Rows from block 10, named by matrix and row number. Rows with one number belong to one attention dimension. Each number is 500 + 40 x the weight over its row's rms, rounded and kept within 0 to 999. All counts start at 0. Numbers have three digits each. After the name is the row's rms in percent of the matrix's.
# q: attention query (model.decb.0.2.attn.q.weight, 128x128), inputs 0-127
# k: attention key (model.decb.0.2.attn.k.weight, 128x128), inputs 0-127
q.75 089:528460533529483522502664540525486450422504455459497535518482427552481503527509532496514521485454514512522481535522500542473481507519545532430499506485533465512502523447522469553481476497486479478486472469458476528488477526526595479477562511500450536430470474473561519472452456504519414518497470573492533602442483634483520558532496522443508514514497460466535473441488492452504568445519
k.75 096:550451544480507505487497504514421462522526498456459460476524552471531526492452509482528438507475497525447512445492473489517532466438486534544503514475591483500531520550533533449489475490544509599529516551552484540553504429510538514520482512569535505424452379556545511537445512569480553437514600536511512496410485441467497505470555481513519493520522541503467590541534457505564523507471
q.76 091:496452460518458518448491510488516497562482499427604504521521598584438508554522471538502527541392451506480498490463498452573449533458513461420528504488581544485531546507437498523517452472551502458436479458484442502550480489474586462475477488501573432496457467496464493508512495507508571426491481480524490493467503506543513498514522475512562510551500477523425532502519548484415471525548
k.76 091:529528543523471471553544516501543565431477550506507510518452501487490516469510551520501570515509539478511435474513519488401486457525545491489550462522497433462523444475531444487428486477453443479396497517570548476527478571462535522520491531528469514457533553464536523493517511540484497579585470509550503523477480521516423560501540475528549518459408522424463465506486511481535510382545
q.77 083:453422495543526446486497520521491540432516475465486573495449450465480469553514498479468545439516554510501521503572490534532419462525506470555471515425535500464516480520552530556508502441542516527508515504606440546536453495452501524488481517482516498531507449439488550531403492532529490543549473480499503485516491567438506519576609518577495459418449454445461459517484470504519464542475
k.77 086:502415574517543531526532549461427497441508473492450499548501462507528510517478444500551400545471494517459525504478518529524575515522471487475543470448483507491537563466467454483534559526503490557543547482519523532483571534564568521507463566474608502447511490482481457535486502455403525520478491516509463492544412469542466569510561483564414464513543524490480496451458542528548475485488
q.78 086:478458455414512496410592495473468509465549523492499552495507554492488504486532527511475513526447494526543576465522577448553473496519560569490519472460492467493502471530481573515491434518555517523493523456504528428543458515430482459504450474451475513519465519494521518500468551500472548498550433573582473427516528431469518482505511519540452462470546463561573436503549481506450475403481
k.78 088:482452535554532566528460581464515556604523481496502470505462516476510502536514411473498521530470504533455493499551504556519449580490492512520531513571518501512567536480496488524523496449540558502451540442514528552533500564553529495501502466494450429497537466499513531574526426496507513489516492525495501520432470500510521578549543394588468517423440581434499492542472486549477478529468
q.79 087:423480521486528447547543540547530531524509468434526530514528480522440561522509500560465454453522525497522514531429524506487403501516524483522506482482528483496524455487529513506460551596542493544482475549480506456510509528452521443443507552461474492458485467540413434498607441502510501503494477463536499494509486488552481507444529578470485505507464410431457538502540553394543577483435
k.79 092:542578507590493496476514490527472548572517475460491511517444507416536504551584547471556486452479489515479570490517553535502517527512502477493514464453485506487454523494605434545564479517445472533481488590482508491460467484453555511571450492497490543518522588498514512559498545473511532527482538517567518545525535533489494521475569485485440506409542567512556549580516502544537469490554
q.80 094:529552551563499480529490528490516466537515456488438394480552534482500518505490499495513516544574494493473468565493401529506439497535425473556473542477502498459533499492570519506470496480439494434468574497482503566458453519592487539461447484602453449547470453505514463556541490488495448568471483436427485484447498520462506535495478542525536525461550451522448551550476471468553488521521
k.80 091:484552517538481516545547514526489546482519564477514522433485501469467536437410481488474485481558489445532490440474474526525532414574505490484491549506482511531497484513383527559467523529464565549449554546465445464531559429533525475486514516496509515531515577551504516461549520438551480488529512557486528518504521533494500437513465572526400576538576526511568519460520459483450518524536
q.81 082:466546553488580436492590575474480532545504410479386485470507529559487520462498537450461578540521524540472512478445501505479502524484498499489473504454482632506540498509487415522409557486463545462436526480503515482512501473487527437539452490545560516476535431429530521477508497519516516484480489479495506535510506511526506510448487541566514499436502496484557424522540470452441453497507
k.81 088:538476545472512539486459532549528520541544522497520539573537509558519518507478459554503546483466462450549536591524503503511501514504447467453505433529524540526481575541494505489550489444476483477507517563517481514516449526543488535472467446495506494595478462554505547563535530575457451433513489481526408529476461529536512466612483464523407515540532582492510412479486490561516528477558
q.82 092:526535514439522506528617468522494469505452483551525493479486562466495482415460512568538490528558420500486513475481567488540475472541504424475488564467454568439538468527447566409486480462540504519533509463462535464439526493574495505520538542511476418515565463582471494497495477523526495483476508477494552552541504455510552485426507561448507529489473439528490524495471453477509529431559
k.82 094:537544481544488504577423467509487553512559537533472518534435554580505470539500543496470561464471445432504477544481473453426541529456522543508557573502545461501487565510502481508565521518455506494507430481503504531494530488527537510495498527488508493551492550464581518467596562467480531518482563472454552463444533440529476492623461489543527466518486491538554529539486492453566450528471
q.83 083:501489533529500419547519550513536467439543487575524489572486524519462548450484569492431506507513394528450491506513477512482496480454499514470512523485530515540504461561515535574477493407537499426451464532502445479540485571494502389503512508486543533569528427518487519511596503536433470530498524469543520563459541530496481430530432461496560439502492498537479463531521508513488465486568
k.83 085:486551533499472566471637571473501511491509488490502532552544600522465508503420513521483500459536454447509472473468538499443498541434517456408559531490503483527513478616538469430513536515438526497587501545474532503560465515524498509531568454488555514481533492424484532539547485512546459542465530486500529513439478480442555509501451474488466493490479490536539430516525446494521482461527
q.84 098:574494505549434439564472449444515548450495552500471565491536510571505542480491486489498529552557483475477485486468398515583527457487522450482528557530474491521481573513475511547481469555493523516473432525515514468473499535563527418466518495533529519492408526475512478518463508509540447432464494605485498528501595532505540433527485462539517524520552542477517574442499549482498516498570
k.84 097:476446509559521532560509490491566490490406508527512505482506485491445505510540507411493483549534485552546496473498532501480458445509610491491459519454535487528463476575548558517484541475498498488550529524498492551440449456432569514521471460484406579462562527477544504502510507444545511465552551474545514541426497492499453532488525498479478434496531440543460505509523459558582555509410
q.85 076:536525385505504488442514484503479458462513555521589481426512561541493472495569495529564547478496533554499491430478498475513522539552489511512491537489546560468477504460434519508524494543481544549473459454472556440467500519525502475559485487514506467430513508476513499501505537471467466475440437472456440510498494534542433428577526539477497492486414505449527491435638480512464542483563
k.85 085:504538461456485529462532542512547487482524507580448509573469544533500461547511434550488509508517470458504565489484541420446471532525483513422408485447525490450523464452480500557488522519453489540531553563552445520484452504487483511479451492489488440448607550533453455521533476600550517543493485441456528407502469445532490496484502477450451453493467491420496526463448488531484453485491
q.86 085:545494417425534486458536487508478551442593497519445510509532431478530550515516448536463553481525499490490565567483553508540417410525549520506505488495495497477477526523420475516477496449499527475583513514545521499566490435453533482486518518483454523495463570572476509457535452544494568491552530474454522494391497512497522476516486486504575423494508449510408501497488487535510509518425
k.86 085:479444529524457602477464500476533520507466524502505531458466510517515463554453519478469530451573460550502494486493459548508533490485529533461514477529406487539507488457508546534491509521475525514508459561411494532490559587412467554525471478494512442470482388443445555527504542509500544479526555485510490509490445484555539523567611448468485543531482460537532488470556502454591498524472
q.87 087:499496554529482570591517533527513541544474560505529495487507474502520525437534545514554564464442477542532428554543432493508467503520444497446501474477513511430477454498506517571537466481453524500520523485472556518507597483498532493541508505485488530557507457460513481514536496411512512414460513528469521508478515462544500469464547521417568538457383466548576408525558504519486470490462
k.87 091:468553438498534509522515496462524555523494533601529521493548505444446476535536512487490561442520502524499545482549507483461476529549561524501497481550532519530484480478477477483530518467472429549564427531466517511513454564593520502510483542465504613485463535565539496595513427492467533540443505499518521465482515522497450454426480503427526543451538540445491533445449441453533449502435
q.88 080:557499482499502475473616478421491457505447494511547524431577525431490425533537505527514471487516504489530510555448538483515453521544479561479523480461557492470507469465517505508539462483533584532494489482448538452463434527572509520511412539488483481456514535529486512498497603490524574545572501608555462490490470503495472498458444507481501474512491548508563570483545510474526447475574
k.88 092:477497496541526502542486458513485525542628468470535556494481534537486519530515545536501565523599463504473470423506440551441421493568500454508500529479501476492498506543473497502414504459536537529518497510507490499483565476608533513537507442553516472531497484476435445513535436469547572445414468561432482528501558480483453505564532442484440513545466443526485510484492466484474486519535
q.89 081:537461493466555473488607525503525466515541517527515542524524440524457455537468513508521462475520521464535478452453567532526565490527429462488484475540532516478539516493546437483514520609537478468486496473460469507392611479492519457536566526568458495437549554535511513513506576448496519513506461532489467487437499488528493549390538438491422496492510463445502523495462494531484484516558
k.89 091:493472487437422560487539433499470447489625449490491482485439526556538507509510507449519516462472424465555471468517472563549543457504454459564475526531457500456470503521522575520435527489506471512479549572490524542460478485532528536547467470509568475488450460441520461471536489477516486556444520573566437422543532458440495491504501507506543513575555492526526460485535544472566492523503
q.90 083:483502503487524535496376481474468471515473510508481539499481505432565527511546451520519542527571561473589558495444490581535527524417488485449496536525507484486498496556533480457470500512541490519464410509473479568466485426515409501512573522471491460499529491564518501449507512533438545449532522433550544491445492495533443466478542468563455489504492443523471513504609458490449479493471
k.90 085:496539485482531506499592543533492488521480542476566474495581474583426486485509596499545466501422513485467487566500501434552562514597462471457457480541544471496487513427506467544460476531541505482531533506487484468476508588472532437444438483496515560492511549469435504498544473504537465533519529483560466491527431476447478433498495469485385484501496457546538507516450549508534542496490
q.91 084:505499530510508424433514483545534466481533512542470423478562444484482562568496512517493501516517524509497510457471501504489458544600508436496455509363530440473515525428469540487468490496472491516452527533454545488481463477493511510439581533506491468526469423531472507498503473456548504483427515461456539470530518453616425486440496508481535521500472443487512517504509451469470536460611
k.91 083:521470474495497521486458459508531500469482530523446498560466482416456484487462449461505408428525478509546505575509521536474566507522480479451490512506468513432527520531482479552538403558422508582531543488480504529526466508454543465547430523500480510525582538584471535494488500469507415508496472549479462517460584419490518488476491488542455556527501522460576434473478529485590484492533
q.92 083:472489470496469505475503501463359448526574519489618498537508498507492531459484475514505427503504476469518455486491487463450474520514519547476462504497503503573450574543488469390544451468444582485475528585498536494492472530439541524445478489508532453480433522484508519514494456452557494423526564431489435549455476495476473562536408510517544525500493523473526527488509528451522485513516
k.92 087:522517506554516500457499548526608451466447511580505487495473506549524520556522552525468501542577568547535434486467482478440490507504463533493559466508489513516475465580464545488470585491507452522460503521536484478512536522484492481512459538535428460550435470548492422508448466511514527428518442519451535445534584510515462488457487493500504542399439459551535471524539534458441458454465
q.93 079:461491497526546500531535438503552566541445447438582460499471576537436500564474437529473464430483520518571494426505476498508532511490528503504511569536524517515520559482483581548525487414417480527502523456511548508540511512488547497544495481525496516507520537504541478391487487438540527577498471524462518484487454519491551529549537554495477521525487457465547410483575511460552446536534
k.93 086:486536554482421498476464496417522480509476535534429475534453449448523508487591511496537524558578530425451500483522481523465445511490502531497578460501507402486603569414430510595523521504477495523453554508532519524514461459496471548515480556521526527499477523460517533487513475580465500433534551509478493526499456432522506504471488481492524409450508556458483483535495474544495503520547
q.94 097:494563429543428461527505428503507518506520483551509614499519471513506463498503573442491559514502501488453520515516534464518466528512489466511491546418493523522541539504463450519490458523444507512523528449421501467512514482579473478483472476552551543571533472479456527494551582394471595531476487487498442518463504494425500417465508529505512461493474492519583546440556568509478495457527
k.94 089:498475539476494502502475492453488471542552499582522513479540549541542510511478575469497508501473614458553531520476566487437543450530488481478517498454517486510455501601551512573495425418426522490476502461447458483513473470521457493496478388492531476471491539457485511532501461531438453508522482499480529538495570458469577562523546536490487453548513481486447399475428482518521462536537
q.95 088:491552517469503530540534471531482475478468463462502456493507539524508460485506458505502543577511480549475468519559429469495524489449472468489533473570508446525520483552509540505511549412553508456520526534486403557457531520553584521462582469495516514569554506497460488540501581424476480495426530510510474462408529493500440485501529500483483489484519588540483573528553458467483529596577
k.95 097:488450485493537489529534481547447531457578467553524478542542492511463554515472481486523428503565526489549390545500546466518577458472470554467559430440481438533410495491454541501468493559424492480491492501482488490489495489479546547541504480510519520463527522437542532489516420469499411448542444523461528506551451522428523444471411483477542495524510489485505505445426513509494558507546
q.96 112:551501496511517475514524447535480633546480448543474469502467484520523450454472540496514495475467513523500498504519490490490531426455444535479457514473547529509467464496547517541553530521427466589535482524554583494574538601470513435550549530523409470441508519407517454555510489528500519515468510476486520525493498517488511511460468491521510502469424523428551447450483544525584447457467
k.96 123:552483488485491512491545486471501556457534475461466478528478551516496447468481429520536435519483601468473471459473510564495511447499506483572476531459544465524545505450600490478503498479478522588562449470544460484500524528530489515453500521540405467455535522483503528467434475486496511593492450551478499529483468554440518462518486469512603537548470374494451526531466550543479451503495
q.97 116:446452479398501539463541505513540469469543523468499506476463494542518506498452519494459533531534536476453484423538469585483467424508522498529488477550542458475571446464548445511545479510543529501435537564521461442575455565444562495516411416532542549590514471473506446491460543523518555512463482509535498499487451534556483509518426541460455526531573508492530532497544498499486483488546
k.97 119:438473490439529412466534475456582498549518489497494461392468494505534471480505449541564506501553556516491504537443440531479516481468555533558502495482469570526500460394546450461494492461498556485512436493500473515487488499514422539509468428508551481462536448567451503480563433485539515453525527510504481452495496534553519434443489557473492455510542487515467598530508512447487563534504
q.98 118:454484495552489454496502520490562466515409490448562494547493572545516535471399466509484567473525443451460577542525545539471497466464542464479532497534439542494484539519513496480598476509498411488485496553524564521509436415485478471540528503474530476560489554496514449521527490426564458522511483580493547497565514522455491490514475506531555480442435392536481528525483502491506508509490
k.98 104:507527479457541493502533552498464564547482478468565534481472486477520530519524508576537536542487445538430526486503494513487440511434527568394504532467453535508505575525454561485559523501455485522479486523573537516503429484421479436515420488530418475519540524489456486521502445519485431456420525475465555482449566493531513506561511525467488491517599519451474527501492558513461549558520
q.99 118:502504535488575515502498521487447468460437439489493447525509463460436535499543554519527500540510502516557491460600600482440419422500496453419488511522475542499528409543556541478521508463554565502501527540539577514477525530469549547471499522499456501533557522533520526552458499533502444512562526554562488441534502477430487507468528501506479397431494482501479492479514511511534480495423
k.99 123:458489559532497483494459514464502564463502552483556426607490541485471504513518499485551543501521541509495525496527538539435488495576496530484523528453435579438470467561526531567505476505411495583541426465480541543496425475569472462498426474493581531449525443485507513457513443496535550562570494480506510482496495440477524489522569477537484555542498467500424507535503503537488492446471
q.100 116:569476519471408453410528478475435520546539505512503582486523522489445469424513472467496499540493490493517422461477532523519514568519477477479481503475518502452521568542490469506456543446568486493440515509426456482517472480520495596575489434483507570498454469501472488532545506487385477534502507580507501532527481460499460517432464551455464467493541460536535494538504504554607488476514
k.100 113:487497494486504451487547538455447457526503503484540483460490508531497491427558546518483532463508499538520503458387514499480503480537590456515557510412469553493436482481499423495530568429498529481485477518562450527493547528494449487493603482466536596506480476508544568492405504491436517534507479495582518421468505529522508484537530573472533514454444563557509500551525535518519453504510
q.101 109:523501452453499470498464555545462420536505522514463558487472482489566505503493444489496494562595434499494543503492573404466461501463496505601512559487476559498527525484500453484446492503511481541571471501508508533515437480471450586468499467505519486468535458525443514460415440557498535527465567526520513531466527601462512534546552520469470511516582466485499438488509509477517554430539
k.101 122:488518502518497527549412489564532419481451509548497463522530513460499496520499535492513497509550484509565533479512496443516484478509498439451553456543455531495452466533482417553501519498448550501487561434574478523484490536536467424463524553471528486403553484569540547462497449535553582524466527542497611532503447479490516455471537519477534490497455484526468498429569467421455488549509
q.102 109:520489510522492492541465571495504540560459541514539458440444595514500475568488438486479472476524462483495540513442537516548543416518534436520504499434457544562452561502482555471489557532483564484520571488503499529520509469447496550581483431541434510488481462473480516509463554487579555463501461469479506510556461537436506530503561429446445431487555490434555538499498484482491505542537
k.102 107:576481564532524513510490502466577512487483517505452521513435501411448473534469538455506395466501488498487479458524545467523520480502424435497547488499505515444615504478511541572495431518516536486435497472461465524482498494429564493589535462482424517505494477511456522499402517499496515427521466494473510444472487535480529510537567527467494440393495464495450485521534489456479499559477
q.103 097:471483588462575546540457430573512460558452513587461523555502517433513449459490575487522427411523478479439418540432544503490469512532560503494516455488502571489502498507490498517507549463524464554490609500503560497466450462516530466515539474489539456538476515502530522477464498483556415453460506470492535441572536586541499511520487488520540466495481518528505512530534486492468533531508
k.103 114:507522541463528533468480487520494441537503503531453409465496465415540440496519526493481543516520435451478528501511529502531435560582460509511506517511524425567468540613507548535516514479433492462453564536450561567453491455508425482539458475541557493496448485450491490460531509493560511449503472508494502414501482501458495453564528407525546476459539479443540509523480509525508549570515
q.104 114:455477459607610503524555446492542542496522472441489454475455498429542518459502422507487469491528408459513455486522449545469490525493528489506450534573466491528512458550465492494440416506441522541466481484511527524479476551542495557463545568494483499480473504512514503452514519566472560530480522533533556513517518553529550588413561501456558536534492558497465544542455471492531488514519
k.104 110:525545376563489483534491511527487413482541501408438590534498571490568531511558494506535486448563517476515484491516465537462518500481509472560557499506517546486553491579594535479566497484497539557544500584536416492539464520484410512504482503488524479446550498517464455474540485530488550419435468501487481506497513473481499479473494541500464458515479527503561492528468455463520466537450
q.105 095:517445507499433507511534444527579517462524464489444538549558514433478561570511439454539526459562491526500480500515573533498462493542476454575450535528494508484441496510484553540555517539503497474400513423521529624471466487548486529455521485513530534512454435489526481509469516537475469429499478459560545532536505460487506459488549443488444478487597496528494474412484517538533521494480
k.105 099:483498498463494547482536572531558488474516498542454523454504567485535478527519484507398542414562551534433447544482561452517447484450461487471509482573430495463516494544511494458463532541431473502509497494483555479518525526548524472541497433471483567575491511562559554558502543518541468489510486550464514468502481481522528493570451601475418472524390501457488498516478493473471504473531
q.106 106:479562429422466482511462463511510522480548537484470422479530500497495498471517494539533536482538485514566486522505433453498594503516511510451461524472508449519500391493512491513536447498497569486492493466516540415442495469508484459506452550510553497617557525510493524486499528400482418501503472409492465523479577440585503538459531462546532478461484560492515501577480498484491523533461
k.106 112:538515557513543458435492499444489519473489495514448521595516471546527503556484589492488512488513495490483540470527426545434536539518455519587496587478548517534488509463429510525531435510437523457461541515509499469529397514424496472525485489478538467602500483442565478514573521489493478585468506543448488536537511469497415493458454483480504501515489493467494576501446507477535432526542
q.107 100:489438543551446543511449423500466420424519456520530446453473519519492517536492552570507516542518467488468490523557483579535488521535513495528476528539456488493483489497464457494501460496430528560440528458497517519507522562448539530445481507491412450600572499486522514488548497536452460508518507565534483426566519531483558467457475501558500435418455513451489421498551531516544462484530
k.107 101:492456487465568515498532482551526479501575578548546461478528624562555507551507447483456572403478531500465483565467505533482513569606437527519490540468510538525467443477443505467466460427498493574529498559485483503498487462498438489516530516460554543524527470520497482493499504499488554472480436531469496505478614454479484461501456520468503464469488499497515438498435537502546458488481
q.108 103:478540440472519495475468453512464476510475446388517504527483483541514488515501538464495470447559514530590534488512447570552477448554590508469491525470506541472524422557469515459559536513478529527537452552583535538517505445461463515557529494491466463492508445491478478526507444596540462469495530530525512483538533516488592426470545480541460532517441516491600544513522521507503568472542
k.108 116:595502482490493465458461456536531551538530517459472575494471448467460511571463521443480487417527414411513569512514513523463474465543500472483462486466525529491502418489522480509543483515505495597483457500543541504552511447447513466536470520448495458524571460436538520503493536536557543499511483518489533510528470560566573440465539515590482462470509488529541473463445446496475499506412
q.109 107:534493504525527530464560529534459472506493499448470583467525523474498459542518524504531542514486508552551525519489476472465528470547453414532518492461480429529524496546468455429467517549502482547495487492588403561391462446444554465481436518500481480481478520518526519482496442452531482531514509580482608509513456554533497479528489587424507541510464496520540516502412477575466505530510
k.109 112:464505432470472526498547534523507461540433533499549438536492549430503542441502539506520541523552512543575574418558498477450449486483505543487459476468557415539541515509546484515503547518524442476497446498554530542509502507482510479465491539453545473383505571494552540496526432479450525496564516510506539560512550473525477530485509537559493532509457553534538548573537480473538427483557
q.110 119:464561508463542507536473500531564534485458517484531477529519491486472537524410542519578503445448571513481458485559460500474436517520551483578533507538526496534579500468534451523479508498445560415448488456493530475371461509499535484466542522492448538467484451513512513488462461573437513471475491450504504507477565501500492467562503523471611512450471486452539440484425492524539552528496
k.110 118:555461486565505442514531528472501420542458489541559489507541519507551479587570502407445475431546526485512478530515486506477516555485498534508510471532520458458521535567533499456481401524552508423458458487461558530413503490537545562479507488470466510498424482497520491509519355506486489516518543495442520503515544557559479445501478460529517502517528449554535448480446465538471501525504
q.111 111:587508485503423484494514519474546522557502470493502578476530448444561481475488567532517483464486537483568526547423455512533408438524523511558494492427418493469492499450518514538583487536511500589566466456542457448474458440514476443475546495538466502552445503546538494477480479462490506515491448470469463545514459523522481480530470478520535473494436532565533490547504483575502447412489
k.111 110:554461490450458543462538511505550474481583469451477483472534525557497519506490417478513546497518510535506548538434497532567509531433513462489484451482478410524541478480511504485523457389533460428482485434569492444514459479495524526543481527540506440554508507535515498555512572543465529514550442618511511496503397503509469500510470466533483455510554526513503486551473454519403503469534
q.112 115:502503550484468513467510479456567499433410525470429468458543516523449486485550444535495511504497440520490516555533474444460431556522460482491427477471444551491489520432526437527522526482483480471457516446505481497433522467471473481474524527525494465523481529468469450473442465509503575515436465481553445541489546560562521538471504480489464513473587580503501547565486495467496388585443
k.112 115:449508568485495478448508521482506494375434604449528514499482548458474602450525549541538523436475501481510453496526423594480545501481429539492481511543424539508490539511527429419488495492526568466526536511482509501489486472430525486479522514486520506485529478501504467509467482505444467484456463596455537501436446501549482510505566455504447505551492498520561475471501496506517434523450
q.113 092:546491547554481480486457522550468568470569557453540520564437574484429536545420497476496512502524506535497542514512561471507590430518551454484492484484477523521530443527493541516531530478533483416552545544487436468502475560434450511492458467537529549499486565479423498514477512532548492484494464467506517488432513470481466464462528443489436600536553480436544481550527515533558520469496
k.113 101:502532522455588458566433546515572493514527542546491519537446465534429514492554525566499520472543533474500478524572506478463505508500495512508462485495546583433496438469448593561512535480541476563447474470492488477449421519536582553451569513471513563537513513541482489512476524439526558518517567500472523453548522457478496465560482507534576558506509513505512542496518523418468541539501
q.114 113:514485508555493564496541479526511567544460534470474591456463499525515394512487426472503560498524465446517522505545473465515521514473528545449532523486492438525550507518469442461494484536513394508493541546501439561451538514523501509508530463487537561504477469445515532531478404453580569503520549460447528553530493498562528540577491492542460456498507532492534503572506497483436564427468
k.114 118:549457443451490512515402495504518458568432495490538523503435494505477454503478505505517535511566583466469523564500379488462479437461497480461498491514481514557536483490526476508514499448488496441508548478446485488522530534404501510427488509466547495511488548495491556543523581573500480489486506489499479498517472491552474487537502527536472501518423405533490410609552560423504484496519
q.115 107:510490529508517541514477549448512515503475535484526432482478535538433515472573481492556447495518516520517472508470507596558507405467493577444558540462476475460580536531486487604504478520507508505515463488427498433485467496463465535484466477480482474468488539480451477476528446438535550492489506532488539523458469465480501490512489510473478522598575473529633477473601540455467510538451
k.115 106:517451546514519497487552523433566475526528450467486534485501515507517523467556456535452447569579541507483486498476519615511512442477461497517456520500437548459543507506472595522517534515550504494532491533532504494520595468506499472528463528455470459555502537502457469522531448454544420492527550454560515526576482523417535565541492551458463441513544520550534450527547535432464452533470
q.116 111:497508481482506527454528554453519470447491485487488487459530521504497578519451526527512448466489542495492477579479455495536461509448527564522455545579514394513491466474517495468484508513477481538498514463496461551450476446515575558429549476521416530450486506479486509460446493619545524503505560504482434552443544413460512449510486496546502541544542487502489518465574450506420521523590
k.116 114:430524542514492493505533467450470470482523512516468567455499475524503476518448527453513474521512473465557477575433534557534502579475533455477457478547465544431557472452479477546497541457521479441568431482478550557484477517563559554486496491484427450499502470498528462529510504505607558429479428439498434580529535436475561487504488552513481457516513480509493504476571461443458504544518
q.117 121:478475496511511429485558496542518474443583517490508526481507570478481559508494558512449510526475524497558477370474484465489470503483511465554506433440492519493557515529507416563481451532584418448491457472455548476486507515538524509506510490404519492488442477534485470472568517428427549454543465425547533510514532426544488516510518557464452530508505467542504528486569528505464489452487
k.117 106:503506464522499499467461521454416550553508484448552519465510524442457523456501510495493491485417490519551502559464522528509489401542492390523489426492453470523493506503470545411424483478549512535438555489540434562451490445530522531461539535509556563532463530466483433572520482457491449463458513465505473507576501531532555520557510566470469474532528537505462457533463494455462511454534
q.118 102:447546527442492446494496457460524442450473535480496404468546585492438461497537494494490510536456458450530474522592429488549525531485504465558477481471413485453466479486497526497518475550434508510417517537524462531443490604490562488510473530506506525448546436463509487472481469565497461525498540496532464489545467481565516508479566539502446449478439539474569500566496531479483556550540
k.118 104:526431484461448435541482497450519433453484547483449544485454598497475489547520475503462567475454483435513538505433424442480418391496539482493446579497507548495472506559534485483488448513451556445548486520533496486564470554529489478536445445469552546473587508471459500483564483466465535521498447500521495496517517488509488510481489464513478500555527544484614464493451510499481467491510
q.119 094:504483468502474544462496407534520441492467506516474529490503523474522531476494489498529474564486487453418506428478480510540524490417488485470524561467499562516409511544451455551505473495482468387457459490498480616550484495474448505442498465451454432521443572456511568495470497534545532481501536501535492546549424583494486486441548496448502526465507456486507546483528501472577439500529
k.119 102:456474420432448520494506536509570474548602554427500537525453509471500560403510459502471370497463452464447523489505474481506481531483440492403515436496473470489453511551486491463498509480488575537470495564479496513513550489469432502447476478475409513472515488496532507501433526533494515498490510428519490494494439514526497472509516454493499477366512547524471536547499462521516508489498
q.120 119:479489497552528523448445495537473554497491505454438486520482533527490472481517484584436441447553466469540485550413538464499472512488534504406518585431513491498522522496507484486526464500544509510551504422441528399474489537496538477494504499478491447493472580494556560505499539487509481526515502592513507578452545510480466569474502583533453499597548506436476487471491483486565431470510
k.120 122:457521471573452445448420530488482532550533510520495469526445489527516445399592453498471525470482490498517469558519545465436532578484440450484482522554444524454497489502492499513572466391461466532570495391570436501507458506572459563533481575457518489505411480518475498511462523469492483490481518535507526502436476459474520486496506542464456511513460488534465498532515456505501473526495
q.121 111:579485526493437485478528538522427561481518485505533495527428511550495530456454440513459608516492518465505497552495482590499547468433481438489506504555535494516493482441490515449458516432467477555542481551549474485553485426499489468496443556466570540506485496507468491456566457501539470480495510462447482492455446535497548451562425476444518556451499516506548468568509460558451478575505
k.121 116:456482576462500524457432468469439527517494445539467466443450481521493517536495491511485579506540451502519558449542518562497451482508561491483472460580556458518447498422512574456485494523521527542513504578479522395432502473439547499425505560490485548503494557418488552510532478511464461502505490520524478525481528530477528469450484485502543552421536614517533504427512527502520498519487
q.122 100:487506473454536490522500510510522471464497502513531576461499459451509544521561449504465512473536591493437502536495463589522482502471489422587501457484507523428475499477559530455486472542533530600524462542441495471547539526603527496533440493483485540514489530451516503454458545455452477485561459477530463508455463468489436571464513497412483522460478608484525514491509442515497467580516
k.122 103:465460489523473551451541456433469480417481495526504513487499495506509499464470447535559509419498454494504555490489571577533504543496500521533479535561487466518500499514581509472460484608480578551575540470504437521571486564509442492548535459558564528490513520509546541549509508483451488446527562514494477457459470561477485489434492481474391479508536580545504513503540499446473543493548
q.123 103:471477496538425549496448397507464499433500486506542503445528559532451510555561531492501469482512535519489495465558544515545477467433499477511457521497555450470521487533523462510481569462536533504522548451513524434503534462535459566530557487421475471528537536506495478599510456609485457512517397550468509511519438538449517471525497463555483535512474512556450476450508441545434469531510
k.123 102:506469472505509486423525559545502505493474507484477483501471500573499502513421518555441502473501496486498534447512524530384538532517428488456478475475523528535458520452533463483480518442447528519454504545521548515464471531434506406467508524539405533544474466507535445447463485453552432470544563448497523431471541532452587444514519490433553485526456512505570517482530495565484555465442
q.124 108:530524511488409559511431490511490481550446527464451516509523516457501531500503501538472441472433495557497492444513515524504604514447558512521549500464489543445444455507472449467547477456480543399504455546513619440474518576503473486509533505465475428491513490430515503496485541523483471550504578545523470449531592564548477489513482509565457479500519578540495448518518485472527503541510
k.124 109:491541503519475508467563475519534501466507548488518479501463560559558473496499473554502419446422450470525415482447475498457575514504415433449514482444469485508479548507488450465533567575403532496480503584539536505457509531501575479510453473499482517544482508498485419498505565505546561495442564509470540520518540495496521484485450514509586512488534447468560469554455490539524520572516
q.125 112:608524428568461468498473516552446474517595522540482521503513471472503533487489484525495537484508495479479516519483513514466525498431477435510537515468505517518553535589540474461443451513511469491445522529433489555579478517471519571534500476497593480475420511449542493532503555488486531522483416421459470519460485496431593535537470466401511511515544491511463495524486518550537524569467
k.125 105:532544505468513451541506491478494417550575532515412379519464518449519542472483505458481526521445511509503490464481467431490507574489549531488522501408416465483515525455495516443463557532429563500504507451474383444567540509478554538493577502537463487454484519518498528546544480476473511495484488441502541464488529572456539508493531543487510534443494521559503488541550502492519532536553
q.126 106:479478521530470488483540554475469498579545537443550544483439497496465505458566487516478468544548521484398440487479559489549486448400540524562507470433454573576453497533415470467526513515515497503449494527477517519436526475498485494507459487482477478504565472495488479460567423477527543511466486454479524479517451444588542514452531475500517511497491387503492461489523506602509505517544
k.126 113:529480475514467574504495460455527520559490450423489513643474571574449498516546488457497436498498542480479514457459487543494455458489506521439471489477472531495538484453550508448460588553480491463499546552578446495509515452492487564489570499475419425571516519446438508493482498504555470419546489491560538491475492523552540501546523446447522475505508541509517477458496501493550500463502
q.127 108:584466541465548543508538523492518479489495536425495476518474410474513559510517467554466463482464453527574526517564476521468511526490546454489555526483429475478501507538447384506551513496512497469602452463521486465491421485436449430501397477451516472503499501518488540516448513516568446511539513454448510464440517540507531513525516486589483488496559450516531526527417483480455500477500
k.127 107:506493422496567507569479455506533496495492527466505550449444479547500509457541518513477482538487498457520572464619449499527580523557501477481522527509505412447459484557429516529506548494461537472484469397507565500532538455529569497508516500442526476491559553582457481524475477523498455535495510469479587553410509465489545481437538515549502505466506474507501454495452478459534552521555